A small image colorization model, trained from scratch.
Model: 5.51M parameters, 32-pixel images, arch unet, norm groupnorm, activation elu, widths [64, 128, 128, 128].
Data: 101725 training examples, 13.2 epochs.
Rows from block 5, named by matrix and row number. Rows with one number belong to one channel. Each number is 500 + 40 x the weight over its row's rms, rounded and kept within 0 to 999. All counts start at 0. Numbers have three digits each. After the name is the row's rms in percent of the matrix's.
# convs0: first 3x3 conv (model.enc.2.1.convs.0.weight, 128x128x3x3), inputs 90-99, a 3x3 kernel for each
# convs1: second 3x3 conv (model.enc.2.1.convs.1.weight, 128x128x3x3, transposed), outputs 90-99, a 3x3 kernel for each
convs0.16 099:519507548510479505569507465519517569558543501530538491450466475522509528487475482503435564512543556570626509512469462540532512523547570504494478509535528474498506459447501457494495483491451454497491470427470525451454479485521507508481501495451424480486474473461476497419
convs0.17 101:560489509528515485484469454487473505469450502491547546496419446459460387459478467530491529498529528484461505523501504450471490482521458477526472488469456490558515452449517486501487493537426494529600514511527453496473516506556509466503501526598531510493521550516536565528
convs0.18 103:458484441509508478530555482462494441557553479550555492499484537480494471508481533456447440524456421594503461456488532483503492506493484493480479495491484489479505494494428493503452526508471500500488473515496504493483498485465497508525496502497509490514507482494525496517
convs0.19 102:439435468501507411465524523431453485426521543484467490582516522506530551461509592456513515447493520576552564519472510472504522512514464522483489479458545461508489513525572488520537474479529533531471541505524529493531537498474550529500527505550479477474489486491515508526
convs0.20 108:419479456436522457432503535507522492514506525543497441492480473456541502512486441461455487476449456522516447496491458499492503507534503533500452535513485514466514518488564476530490588563500486449486525490498541475491462469509514489470505520491468510530492524525517530498
convs0.21 103:440440460529490489548483471456496524519510508465530596393484478475503562510460504500476529508496533516520558488488470489474500521498580470494488480489504465502546526481545541508543570533524490490529451478467476526505481484548493534539456500511503515493486483479485480494
convs0.22 103:440515565483488502482492447566486493528507472517535502467484452447473485479476468499511507455507535492543541528467493500469453493492487526510511543472489541516496477439556479479549438495611491497522510509534527531522467474460480505513483489551501503483469524515459486552
convs0.23 099:507486499433508499394477446534519537479509495536538535521498416511516469471535493479516512464427478488463550497512501480471496527495530508590531447542542543535526539509540474486542432484581492517447436441513488425540502472456485516528466537513470502501518531542552558551
convs0.24 103:445484500496466483544522507485491466503481437501484512554457453537452431530510483530484467507548559494493489526507508475525503481489462579558504510475491469479485510502489491562534551595600453486532500498539502513501536544561513523580546485497546528533507520522510501509
convs0.25 098:555486506538494517512492534485468539466473512493514457510487541545507537431533471513441438518491483526526456483427446423454517481443502522497547492519583510513465546531540542485553539496539469500550513482566461482505492475495505513522493506587518514507550532516510538455
convs0.26 099:478494400469506489489501436534529553512503539517508575480551412421514394464549428490512494523488430517503414500447471529504467492557460503497504477446440466477507521456492462440450507410466528539510497474484529495501510530507487523502511544499510518515519528482498503484
convs0.27 100:493440498499452488514506432547551559505579571521571553457519472492523455446572487517571485497535487449530499526500508475423479439477468466447515468450478470516533504517483570465431499515509464500533504517540465513531531516548460555546494551555500502502502538522540530502
convs0.28 105:488497513494500540449504515481480472551634576534525470524489465528429489506506507483510486502492481491494527515525491555515470539509467509487432518465450534485449382490541472538569543522546488509502472496474433488514485539558557504471504508583496503505505500482479516500
convs0.29 110:486469460520539547574473508537530516476453471467504514505464485415488522471470548496490496521548483511520520519504461546523453547544500483486496474520485522573510488455483532524513530488489492539466522518463515473505421531543445526507496491537475506488466496523514491500
convs0.30 103:431492446521454432524461512490515472451447468580499556455559558502534506591509492550562504532535489533478439479483503535485518510462502522518457552545500510525511523556553410428484530525496505459528474473479471490508434493508504463494567503492506490508498427424472406409
convs0.31 101:476456461462486482459529512516513537528543539570560532480467449436465452422524499492502499517545531452532554468481470551549522559501513420452493514547516502514485563536564527517444506500459502515561505480500488435483521490476466469458485497506503507462479485492470509501
convs0.32 102:453491529404440535517469541419472480472525465480473467566524399505590533468552473501546500497483527502500497547486486510510550501482462528477509522508499515531511438475524489455496513489565478554563434453468572495512539612430498549578515506539533550503497505535497472501
convs0.33 102:505516526499502475459535490411465475476423445570503490508556500568505493595543549547527482476492470492476443487520510466476492502505506477509556509523534500511519439480417463460502487495538438484497488486525437459496534463530531542513537492465504471495464506507456491480
convs0.34 106:493524499523564481541591535443504542482492482491517493477547472500489489485464515476496470485477460518488493483525504476514527474503521522500473485456449518494494438519487467465459525602532477473476509496460489528500533532522591583492535534497533490495517498519517492505
convs0.35 102:509543508548543504540528475435493504528481496536440499473423460493455510476500545484510489496475502480451486492461539490474510478431545475461491481501467519502507548507520484494504461490530508470455517502504514521539473515430401468486522466475500480487470488521462517514
convs0.36 091:550518541445435456386396510497517498505516509516474535445554586495550544429532524459604522467530506475495435562454454519495532502490467493446479490466507529488489486450487469454489502442492554456466526454472478518489489514538539558529489473512497534493495561529521575526
convs0.37 109:521497490476503451442482479497526597567568555631555482466474453403497470537542512501470524476510556408432461468473487529468457520467471532516484514483492528489489533511562515514638505511565510503488449491513447477532504483485455483514496520505506519482448505495464488480
convs0.38 096:534520569551516532520511593488440440529566543512553452519532487521531459453459440540525481507559474487469454539525473539549528521510512479493470528498495538523538485474536514511563478509508560556460534527463478521471519562484487502495487459543572508487511498480479504477
convs0.39 101:510486490477398491535429438444500502457534521480575519524467513471504524490462517482526595496511508495456464519573476475555499461541528500507465462535475441528509521517495472534479501517443503486472475483474524501495458452510480479548481435532489521559505486525538456514
convs0.40 106:460447462479434485463472419418463534469520443473486462454423480431448493503510459527524524492512478469554493501482488511436420505468501518427499470456523460414469496512555523474553606490529570484475524439484525469494575465505549498505528532516484479531516561505489547495
convs0.41 100:488506559492528498512517518445424439509470481494463500549420505572547498552499514467466533466465507491485513481456461498509504512514525473427448500479515528540576493529568492556530551543511495421507492470477492456453508522507506506577525491485473504484467504451504538490
convs0.42 096:539534544533551499494499488550544566541575520542538516513498548565527486544521435455483472449526464520545471497491521520512484448480491481466553479496528490506506531512476556539545524500474499475500505517516517528514529461588467436492472499504460495475477531459457493413
convs0.43 093:561451465507467478472485413537598426491503517541600620506536461517476473495489460473449506515500535466498491450478483463463508462470524448450468481448410564509476570547529410495507503487516506513499489499504477496498524504543540498486469465453523507452558473466545517479
convs0.44 105:543585615467564606392464517578540446482531471494526493390501469545566480529524495452513590496542556521518531497517491506496496518504489523498441472465457466548498470423513432455541430473479566537494539538579505503550487511534448497506510519555441522576510530517516493488
convs0.45 095:428505433517562511491454452531507450484502469532518497457556525427492526563512507494446511506483519496527522511534525527577546539559510536565505471489489434518449439474508465554498506544532435515551429500504476516492384471454536561489501622541496492506509499576520473599
convs0.46 101:512526521548525542443518503480477456581555524475536580536553501550528505549541416501517487498441449506492517507492502526484500497518496566491451498506485500501464462490497495514486487566505468440462471526480502480430492471450460466422443485382475498506530483513484480448
convs0.47 098:490473529485436499502449460465464513423457507394471571535518497462537539436587530553491468491517488513574501476527534510528534483451504511483522529493552443465581565498498510467490523471486509449505543511508518515507528451469445455450507502502504511507481507458508534434
convs0.48 101:514514466491485490475472507436457475529504517476457516405484549510522498452522523483489556523517492528587508485522520528503489450496515499568532475556578492574522524448534484543527417574567553498449507514525505484550429475513454484527531541465480482486503496489484488477
convs0.49 105:511502518509495426487468482566539575553544525483516482553540483518460477460477440458486445529489479551543546483457471502503537533557551483477497452512532516478477464441461461456438423500456439508578471509527450532493506515506528487504545499489495510521515472510511501503
convs1.16 109:518541541542534525487450482548540551529486509575503449543519473594527445549481431499470449530479436536530440527519476515469465523490479538470447516460464465447506486490465425479429478486512512514497527524510482521541497509496522526483552545518475515504487492493481520529
convs1.17 092:517550519561569523536483510518485464532548524527508484565576491488536483521521487510542541484523553471521560491510508509541514410455508513490515546526537481461485495502489508526529550522507485457397540452366470468450443504518525534528459498453471478500499519541532510504
convs1.18 105:533446472548501569492433456526554518526564507595605491452514516499485474513513517509511496475493480470453491519512512497509513458450497443489489457508498422478511558460501504420501540479524443426468509544540434455505447460511426453448502518477488502502465484466498540508
convs1.19 094:576528506562530554519544518484495447492512543492491521522554577548512521487493522493508512479502519506487493493488527427465494475451464478452449454429428416434436414435431498476456491512513617525494491493522484519568529542537492522521528531480501506508517488455503486466
convs1.20 104:471470486476534559496600608464473500538514512487485503540509515479525544437479528503429450450392397447478467409457383458464427471433409502457486457435501419431477481455543477434543509401448496516446509538448459499470491498570493455479502502523482460508504513490507542484
convs1.21 102:444487491463503442513535575534553619523511540492479472548543490555569535533514426588549560544543544428462498525556547448502505522532529531513488534527516553529533445439407446466417527491451433480503461505544500510558490509500530546540499499527490485490523497513496521516
convs1.22 099:604497425563501465599555497515533475525532473526537486591533522560480514543463458514504461525545474551522491480492525514490508577494495501460472509501520570560553503483498559575558487503461507468441535471435518472435484500531427468472441488426538529492509507494540527515
convs1.23 108:476507505565496480562490453504469462475443468493473425549493549565532537547470486480542621453482507485514504496508537503506478466490514489468479489466475481462470464448530500451537520465525486475584530445574490455550526562496426528509481529510469476531476495519537503492
convs1.24 081:468455431540494543507530528479539509481508486459503470530498453474480436527495450426443489475447489505529520487515517477487480478487518456422464489466480480473536427424486465451471422366477424526505465505490524538472506538539490561541525592550521496523519514536519515546
convs1.25 083:452454505515463471444458533522514441512510468600545539541505501522561515575535454501507495477456473518488518499487466511513504474503546495482482447510409475509472437467492445425423542432450476494462442481468430441473466533458459503483459480487511501478472453471423443488
convs1.26 093:524530494443467550460512603496544468529549491484534543509518511538510493500564500508532516491536518465452482427478461488522465458495467525504543512513524509553548441482578431443520483484550520523420520520456520451464444514480478485476521515410549547511507520527527522505
convs1.27 089:503483507546545502515503550521492483529504492507454487531522555607585560533495488524498462569536481567532501554549536530518496508532503521491456491458492457408466541514487456469442464442335542446521543437502506468484481499485462478478459446503483476476479482495502502476
convs1.28 107:488453461470531528465493465479466573455452551519509522539523457516507457575566535490482543536484487492468478458512444512524471474470497461494528514568558528527476491480366491473432472523496440513514539521484521509471543546468513543522527523471531465556529479560556537550
convs1.29 095:530545520445484547452510527520454524495500523479491520505486521506532516435471489557455509499428479500461461449460448469495444508495430487450477492475476520492531488467504484476418493532445534501397488493468455438411505544542571526577571524481582533559509481485506508560
convs1.30 114:405453533468491537449518564544515563609536519645527506440510531434477532518520488448458453567528511533496460492529501500515509476479539510476465513467464487477437490497475483523495486446466534517485619636494504506484553527523613512456580474469498516543509489511556496519
convs1.31 093:412484540460504508467458478554529521517464422535506443485475510501488487516531530496426458488482451491486464483507483447491477497520511452479478444468491455490529482472442439428480432442482528497524455494532468485442623512517517494495505554492531507525489470528465494563
convs1.32 117:564565507445524581438525562528518472533557543513584567501482531447473478559512478537505472510527501526499432503489501418452490496556484506478527500508512483528513484495442549498484552548507521534428537531519522439389410461490416454450454591497507455455475474467513476484
convs1.33 105:495487466497499504466478500503460462537502504564563560558472433512473455533571496447494510504540524462496477495514493515519491530493504446462474505495531525493479497542496479566466463528398496484481559513529574506521392491472404451459438458499520516449502524440534529495
convs1.34 103:494470456473515499457474545551488473518472418466445434466501546473512582444461528538503568554549520517569546471450439516512478479510495480491434523554526551529504430440537475445528406428501452440494493492550482486507497481500463484484469490436513492472501504482495513506
convs1.35 087:495441483470502519377382509455526454538564506567521497513558535519551586442445534515534493499575535509611518477474406499499433445465381574522488533426426521478463474498454453471477486455535516488575458515560463467483511502498471504518453542490489511505493512516487521521
convs1.36 093:511565529485582512408474562546519423520530448561512510521493491461518493394396481519525471515471398509522474463518481491547490467532499533512495510491485487410499504507517434507527464473472492484484474446538471444517444465499483464425454481497483463510507487458497475474
convs1.37 105:529518419539505467449508484542475415458472437597578589509518478476465448541618523509491429534494491516474459546504514520475506540530513551542517553527508538498486463468489460532456473492455486543487535597510586572495453411511517482565614605584477507481485520493530491486
convs1.38 094:518485470499475533411471501517468497498516537477517521492520493511507488536518455491539537531530510464497479475499471561514497497483505498470472569513451546505496537559523477507435464529443477502486511501498484464433343329442434470536489485507532523486502529510522529510
convs1.39 090:617519487578495533553436498488501485548584535590629539547547505544510487526532456501549469523579513472513544494506480493449493529465482537479458540513480511505476509532511501543486472537499637493497568508485547430466453437484450460470516504519493513478508486499590533516
convs1.40 087:446531549538472501568490486526575492509460455468462503495512538571544581539517494458502431451531491535555456493476458503497510495492475500505515490521541471519518463494492473521488484551508503452522566475551554503538477453513501490513477467518532601558497561516514508474
convs1.41 098:558487504567460506510402456471467472514463486470474488558476460518493503531466473492491508468488553408505531508503504540510490517497474504518487466504515420450471512495486529536566581533526431481449475521534430512530433409478451488516429454528517486521492452505512498525
convs1.42 101:494564550474491517417438490525516490557507512588540535547527499518532484484448410473463493473488503451522541503479481557544518504507507561480458563506490530530497536459494541482505566479492498506449517465452430516381462481518508498476466537485464488544468501496495540541
convs1.43 099:493472529481496490472470473487508525532514511572542536513491511467533511524562547481484519484462517483481496505540526485527536460545559444480507481500520503471527472459525512439550548499563383433445503486528500471542472490531462481480491485483475440483465462481476485519
convs1.44 113:473533523492508423487463380479480547501488492551468466450480531532541581548545499520545484503492485504520497472477442476465421452479447506498540519469479499391456600590592517548514461490533503486492523479459469435413434496481476531529436459538479540573485541541510563536
convs1.45 091:415437475425464442456450460475459568547521520689561499477493474481463543518517523442479497480485490515501484470459481482488512426419487570505495514435413518447462468459526454393430503496480485491514541569460564477437409383426503460546572454562462490526455473501503500513
convs1.46 100:495492543437494565535477554430505488509483469512495488529511508509489538495448523474473472486522481521515523519506494503550546481495541487471507518521493482491471555478555532476489489507498619541545604573539588475497462492503530500513492437437476497519453497509478553534
convs1.47 101:469534492517488471494495495490553454529540511528522515449508571466544576468532507440496481450526489500588485474491465487496499458493528511492465503471481435464496489528543485517490519460515531467536564470620511471543526449480497482489503533524515514528501522512494524498
convs1.48 092:514514529540517494552471513598557531581523524520530543463566536499477489443432414516541515454505463441459436522527530511465462468471493487443441469444495519470481551521546530535548472501553494537534487481466496485492555507506515447475489471478526543506526519466478507454
convs1.49 100:435443498487522464481489390449482531502481494591546488511514504492520462563498434490531582537524529483474524543546573488537530529522508526507519536535499519507502546531454487524445531559492474470465499497479527455481461443451474430441478472497495434526446438523503485518