config.yaml
horizontal_flip: true
weight_standardization: false
padding_mode: "replicate"
widths: [64, 128, 128, 128]
blocks_per_level: 2
attention: false
residual_init: "none"
nesterov: true
epochs: 13.2
lr_schedule: "step"
Rows from block 8, named by matrix and row number. Rows with one number belong to one channel. Each number is 500 + 50 x the weight over its row's rms, rounded and kept within 0 to 999. All counts start at 0. Numbers have three digits each. After the name is the row's rms in percent of the matrix's.
# convs0: first 3x3 conv (model.decb.0.0.convs.0.weight, 128x256x3x3), inputs 98-104, a 3x3 kernel for each
# convs1: second 3x3 conv (model.decb.0.0.convs.1.weight, 128x128x3x3, transposed), outputs 98-104, a 3x3 kernel for each
convs0.4 099:483484453549512453507421446494537530466487511408488489431562483496549571475578476477459461538534526522502517525494656600533503549529566477559556522496544499453449523550500511529528465524453
convs0.5 100:448411475457408458444415469469338388496417443551383477488500540538468560584537504549519503538518482522535473607746582437553484502504505560468527341412568437459518500565609588542552520540498
convs0.6 096:505584548531500451558565483617556641480489545560478593484382365428435334419518567515501511526526536556537516490550559410568514457503396450558466457489479428567547547477482477451439456490491
convs0.7 092:413437485421346411425532486540490519629552544474536515546508508413470484490500446542518511554495534519496484529565458528478478553449503468476504578462505532346437537522506536520402529541457
convs0.8 091:520500485475521590526460509516472581557583520459492486451552572419454503358525565501505441526522472558494519504609565486538485575492459495482495541481539483448503498496470547549601468479509
convs0.9 098:462488449396522488415510452483556390494532399531589441443549378449531439439547400507568512424533506518538493619591547408317538594450502569489437493503455543476442457506447574534465548496421
convs0.10 108:534622543537581532488560557465555488518475457535571529497483543470472605572493565455460466477466483448442488485418549511517571475536502489492565604431563489458581539510511509501541486447538
convs0.11 093:512560608470512618364493557383423517480513653488449509525575535481528589471445496446499491460504511445478519425435410540515491424521524578527483502552502536494419508537546455467514557468490
convs0.12 099:452517497490496479462521519516566541411476511376467501326463483445512480475463539526445497497450516516469505528429412516585599489551453523479409453515441429576543540535473498498485563522522
convs0.13 092:420401455546481595470583502477467443493537526469512520574398428581336489467501616487466467492478430512511496425372342556490550502537329440380539504484549529448459505450474518433458559506537
convs0.14 093:443428497582466380494421488489527551492586496456494466438506390518559451584416428449488428487494488400432497412475517512517484477379577563526507556525552552577613595449462542514475533486453
convs0.15 104:336362436509526488536542445499460413430491469465491426470499531518495518432419461519506525479557536546547561540585564590538538558468526510417417475482507519327412550536622520497511493489516
convs0.16 103:492508515532557453483517529509569432472556466449530573548514458484514452574523612426474553550498534505466513500462486546562500473450474514462501463456474471532509509451497480540532539545543
convs0.17 098:479499541507505598580496610586464575544449498544457446466532485532573503485403460553592511461522547529477525432557576402406526539513501558408497549521572548462535453404493480458509426445503
convs0.18 093:530536422474509540501385382509511559476427515468511584570544467530599580553603445447482563442465427412479433554498418548545549558610529408550465550638479519656396439511445533526510492477526
convs0.19 094:545468505538557500508541519440531528448468518478515493552515490528486453495516566485549549426525505470528537476532573509444465536517466594446391544476502512534480539480449463514426517488581
convs0.20 101:435527522593505528499535454485442376495454451523632543491501374535466481530548481454490530519537547467528508426477419475520413516461601525512534545476421493506539504439426457427516540467480
convs0.21 096:498546515439477414519490440479538561544583471558504421517453510502434445477492387459457473494502509530525508472481645311452611492487522398486579481503558501497479499423544511464471543527440
convs0.22 098:453555568511533461489488418512477521443534513592330501437623479537522468546590535474453407559498465502494420463545499472371406555539467563608541379621480468490367466488477420424407429456507
convs0.23 111:443467503425445454435507535530444475471500509364419416468376414541476490493529510484500504500515497465460470508513425548503521529438404506438452586496483571472485518467455522508519468454444
convs0.24 088:470535513451481512468462471472499543474470564549435457458547502486553536614475481538469463450495500503496506618469535577431513503501622540479490593468446698525512559525523547502558613470494
convs0.25 092:515551555443473435526453445563513501508476466558510456511570482512502476698458464498504500528525478503552468572477611600488517592469501566528485514453551504506555471600547461498495472392460
convs0.26 109:518442515530485486494424439507438418449430443546460434551554489480493463470452448571503498566535527545560583456516487542507425563438481434516468408477492460452508473556548467501523455505494
convs0.27 100:485501401516504545521537461521529635441563583523595495427451508524488570552460526470438478487438487470438439559401427540418555555484571592545454502495462462525464530509460578502484508514498
convs0.28 109:521531496587522451460429422531512516468507435470458457484550533521517449458530536536529534536468513536475492512461537504421566413408438526480484504489491560472474554499466531516492500541561
convs0.29 106:462474564488509574499545599421401548537430624457431490476442531595467511552544496478549546416571472516549500466512537423541493500633504546520520544456489565488603486531452539491516485469525
convs0.30 097:614525442590544513521503454471527489507532596450444577476475452410620403433554428543495475541511474489598488461529410487547540570527575518511476526532485590465518440499393491536535500499461
convs0.31 098:471429328495426374535434522459459463493429328459390325451475541472468485501516705520502444461451533467450489483423485455513541547507549516523641531577572467380685503520572520484452447462478
convs0.32 101:443544459501529587560491436555421481595453501585431474537484510542473541594480464530468445498511545483449510538509479530530483534649580378575550438412491478594576573577517471370491543474542
convs0.33 096:507537531583529509601445497517547430473601534517529494487521495503634398474555472430465509461431503458434447370414539370551652458543486510401476549476448570375531477431494503512539497455533
convs0.34 100:470532558479491618437391504546530541457488529532549488449428461470459514405400532548545542472564501486561481446401489485385415503419432491524362481545435555515464473527504413471533408448519
convs0.35 098:554529409524563498413440450551559527505566628460582629497511435493517511553581555575522551544457492545474490461474538455550517530458550492412458500511561547545519530478500515510448494519442
convs0.36 097:634555517602550573577601616552484510542565547444549591418443433509444522506474459473511514453517494486552499415440544612483516537406445475531451475448517531538550547502475477454480424486487
convs0.37 092:444501574388383368466463432486457425551500527438485550480529624484475524540616691525512500494482432432467519531567522568540548470447467471469477581480550500490488475474509516517457488487464
convs0.38 111:511461368526533424437532490535487456482518433510470459501478407528513504474507498509541517468471496458495473471467470493479435525496487532522550558591536524591521526513505425463440460433508
convs0.39 097:487507522343425455407448509498559493496436406495456462518504502474489506277353445532527546441489473521516525507597599496517506476470498502462541629495545461354464499510518439506487431517513
convs0.40 096:549460463464553460402551545640647558487557508545517526576565584680472530441568529558537559467473536563465462507538531517526436493621441572486498602552466607487453539530564469425490409478530
convs0.41 094:367422487427445520495503568532576531540508534542514543530445465499511577610490550517527525530479485536529549446535472586546646565551515660443413604536498665523462533436538530549569481508499
convs0.42 092:465396517531489500563557445465521506524515543379585561464527493456546356482524526507538460447477423450459380420445477546477421453514462468463485475506541485445546502515535476497438527505505
convs0.43 096:604562471543531448480574420490484512482401577425384587546523570567615584420578537474519523508510534571433472474552576422510514405501513522488467454560486488529483448508550472556535401498521
convs0.44 098:443453464417403446450376479485497479455463481425436461507536555475452541624439539532500550503550511429443514525475396466544479583567490545549347393551425497628543501597555514461521540468503
convs0.45 099:634578559520425483525518453549420444499495414479497489499447477558519469507540470512556514463535521539536508493494426476427421496486458565528462533526436434561582505490505482523539477449497
convs0.46 095:444359486560528534484395379591472447490452443522344473487445434509491497529511579485457462510502525488501542559519449583491515504417482463505384560512377506501426529518484532506547560497574
convs0.47 094:511501502509477507458476458550564593490486465453382356520483442462491461538550490448486463493456462520502459481490461495484462590511541628584608648500599508489611464534470462475479414528476
convs0.48 104:418510266510571499540522520407631390383621442427659333550431467494610490536556377574536556536515584566514596635498513505563558455527426559520499584544504492552434572424488567523490565473466
convs0.49 099:580446642566381576570431550522470442395579534410439515438518534580587498665467584494481560439432528528481487499448423493456491432492619502507507540477566546428482507463510456476506546519563
convs0.50 097:457520540534546544497606531445430485462469476418542575658570654454415454497419349448490449514540482531552495458538575605549464527437485488454532505419501444436436557525500511446510540507464
convs1.4 097:544441525448376513494468519519466544526545575468454460543484457578564522536565555492522488481513469459494420504452435487460442444485515531543532456485542481501543525562504549519491527489492
convs1.5 106:509501397463397354414492488497506489522484559427362509501490520518560559533521514513646569539594491555580534470476514518471401547539414507557519535536514466495474532546678540526548614567529
convs1.6 090:483513490443463524432488552563562598485509562448454514556508501494491514516562549445494494542520490425482484544462473505427438515475461487569528504577504523594533491496499496506518510469502
convs1.7 129:473486381513579473431525480584567468498555513564631620450441471429416527497424447482552542496558578485532525501471529433474447424454430521522512469484439483495489525451441572506453469482446
convs1.8 089:458461494494493544504546570520544513518502493512530482511464500489504519451508550522514538468470519504471527541515486462424388565536473405524490367451443427503459482402455499431460585588527
convs1.9 099:511492449422427433507520537487474582497523550446484549535569428583584503504532478586619451570573468562612496450543500444456459447395504525472471500517511482526544492466402484474480596514470
convs1.10 128:623484486456395437507493531470556526435506577425477529526459490618503541557481571568515452549537433522543450528475494504493524521507490452497513569522563558498533556535506412433409569552495
convs1.11 100:477501520428452505385461548420406440530486591516476601474478528570516564502461536525486536466462496511464491492490409517470418405359342532513476580515463555528542519500532489475425547520487
convs1.12 093:472465485533508496529497491486476498453569577398616596509509489435441470523469484588536603586531563578558558482453461493470501463479512500420484513429465508468506434515496500554545514505526
convs1.13 097:474498384425513447419511433460483437457554534393462518602471463540472474568451448569536484511492484480447318546469479517424424463441402518468521494522541450525581477524516492519488472497457
convs1.14 077:498508462422472429326448462537506511507508502450473440491539589410480538396514577536622602521536491536491569552530469517479374536485397500566578406442544516439530572493484550510518547532489
convs1.15 097:539512483467470429465510484396414395506540581500467562435556515452488479474543516535509542493556559471480503505501575558491529518483532372451539449488495456434449543483522555465499525486487
convs1.16 079:538485475492483549452376444364430473516591574460470548576543457467484530519484500509530486535470450416326338471474453541490403482472509480456435562477399488529500512509449608537454390429388
convs1.17 079:513486499490475516506502534548473486548432475460501611570498510564462498566517488505586479533504392528490504588533550418430395559481441520526481537566516522510494432491473529580552506556581
convs1.18 080:524562520572588512627500499473407412524507533544545551498493612467488545466558577394487418458528511422363355467447446486516535432548557504496534461531555403468510519544528493478483554500440
convs1.19 071:438478515527556554523499500565608598521493536556425475630518548636519462598529480533441392585488398531477372480463388508463544543458451536624524521510460503481440445479558427530643516539525
convs1.20 095:560526433426500418487630517477514567516556554614512475517543497514516522457495503481542492515563569511486523458438448499422448487471535543532495568570519524460420604511556535488575464487564
convs1.21 083:499571478463489425389496439641596501533508516506470496575480471557496417573615559543545461550576476536541515564507553510456498455411458530579467482514407405480453558501530548518489469478493
convs1.22 083:514461493518459430435427380396453492489478496552545608508558501543575564467514573499479466510496511474457468515495441523523420460515377515510503568517555566454468453382561492490576571547528
convs1.23 147:534505507505477493499463552579536445508515484459533509583533551494442458542492494450475438540557587530474518561553539506546499506566539581481531495505487465457409529493525526487505510508509
convs1.24 101:488527523439500536445529516509468498539608590484548561595465429509466435551521485478438445532468482461396443493505523422423473458419570545519535481465503435446485479520542554568584474474475
convs1.25 095:508435520489460549559538512461471408516456356569494390556479458599506437523421415445475564505507551567503563535531529550432429622502459399523500452541505457534469500467482419428495506547579
convs1.26 158:478485406520569515592580467389416522573522499554464406518467476510457466515471497468503555476455484499426527426410396426482447556581533444476551507497531458523474523445445520466478586552445
convs1.27 095:474433516487448474522493443405380507557501555528493550499494484505564548448473477455486560446488520480504497487521448529572414485535443493490389527529396553546409498475475583508571587472540
convs1.28 152:543463498561527545570564533451425418575500432585566493477524529477480489521466463534622560483498456475530540499409413552523528535528565530550673472448532548500530496513517523526489506505524
convs1.29 129:511498454465472470354525582486592483446527483474425464537481425622547470534513500593506452609526446558506488489467460453408464491448530594540466547512541478420490567579539445480434521534479
convs1.30 068:459550564452479483533476519403494506485536514478527488564517553473502546451546516494405477535440444526423367536497521432480544504530557527414524483459547493484558491596430461559539509521478
convs1.31 089:554511460518490387545494413489470538458460492473438446536500500516437443534437502440456466454477395492501472481429436458431440539489488495563529467535533443478515646548443526519480566551489
convs1.32 087:404502509402508487516508527482554511495506536457447527447471540509478511497524457389416501465413507454485513483447445499581587524614641530476514499512522467438475504530537550560521426425476
convs1.33 091:448405569507523590397494486570536539547556524564556496532545623529533611494422501460487514395490550526494497503577506498510491524513600506525563524499465502531443492523561572572633472492529
convs1.34 104:394440510510498561581497485441411547430391534483457488494554556511470449539457488510443485550507465516514514512494572397411617433480566463464390482455479460458503486453482498486479568541511
convs1.35 091:482480502508565557437540535554481412534529488523523482433493565442426492503395424473590466493544499543503463611533490519523401492530484444466445542504421508500451555567491601604536460501525
convs1.36 092:445515556553595593515513495550553502400490468417534537555429480499452455564506485369459525460488538444475511524503562469469547564517598470462522507512438638576492582584551554609547470525464
convs1.37 101:458528562493541562472496493505517537547485590545488518513470435526486449542502420535528498481454478486489504496576652347421546432532626524461388446438428501504508429471456474519493449494516
convs1.38 154:542485514586573523549558509575475451581427408568544499477524510492506507509468467499542518495513520491508511446524444549544555555541516395461527453479543526520446508421455508493451520522493
convs1.39 069:516511491500535571474538584535524538493478522566545497587522551528492558557526554544618631523548527533539566564543464502519513444524523529511563552564575533575533544493518490469473463481537
convs1.40 109:505499569535556592471519492577497500418490489454506478490509579459417482518442467524563571535528461547479417456472537520487531427343400472494463524510427508529392512556454565616488524560495
convs1.41 080:632476501505461546554516533543577597478562555436471480508508550530511478545508505460487399416497444402488449486590639385502564409550624457534507514515541508527569433526533508534566540536507
convs1.42 078:505549620499475516573517520551546599482512484523554508496510565523555598550662564520471530481433562470433535524534451515546511392472502513517568516502571456479568552498511557462522445360450
convs1.43 116:463484503511554552472529467558470510488471392528600518487531511425453473497409456432522477486582498597611579484496527496568485486566395506429465485435427520502456510527398482523467403520469
convs1.44 114:454512617488503599540470553488485475565517460473466493492479518490447471575487467420403455522510506405468430435483515469502569447546614475536527489533547452536564512514491487470495445399448
convs1.45 101:542539503512601625518542590417498532510604555467529526496469466506518528524492483469492524474523606500547594564511493465463450538567564533494518482480528492559549532442498532488537581532584
convs1.46 100:507512415534591479496519552555604502487549455457490510476517524462473438526514459407505480509577529496555458591460513570464480561493493504468493515552567468525527501445476581597571455553520
convs1.47 120:475473517454539612485513519514481560579526514440477501563502483519443458544459471486522485531547540392404462492400434533462539499577586472471536550535614572545590517550548491501561394395473
convs1.48 106:612430485535497455520485436447464453501501477540490456482542505487530533458461499402553441427584480507611434408532638452474554566524579458466563466557496499569461547558453502456451523543569
convs1.49 092:465514470447467481547442455610581592638544568522504512442526552487517586537521542470480609447483546407502481555526489472545583533494565521552515489541533485576607625574480552501484494475481
convs1.50 099:596497514502498504524534535528491498504521446514527430442457572450369497557452505412469441445477474443518488472504500525584564353489527534477515559483417524507464441450477556487461451438444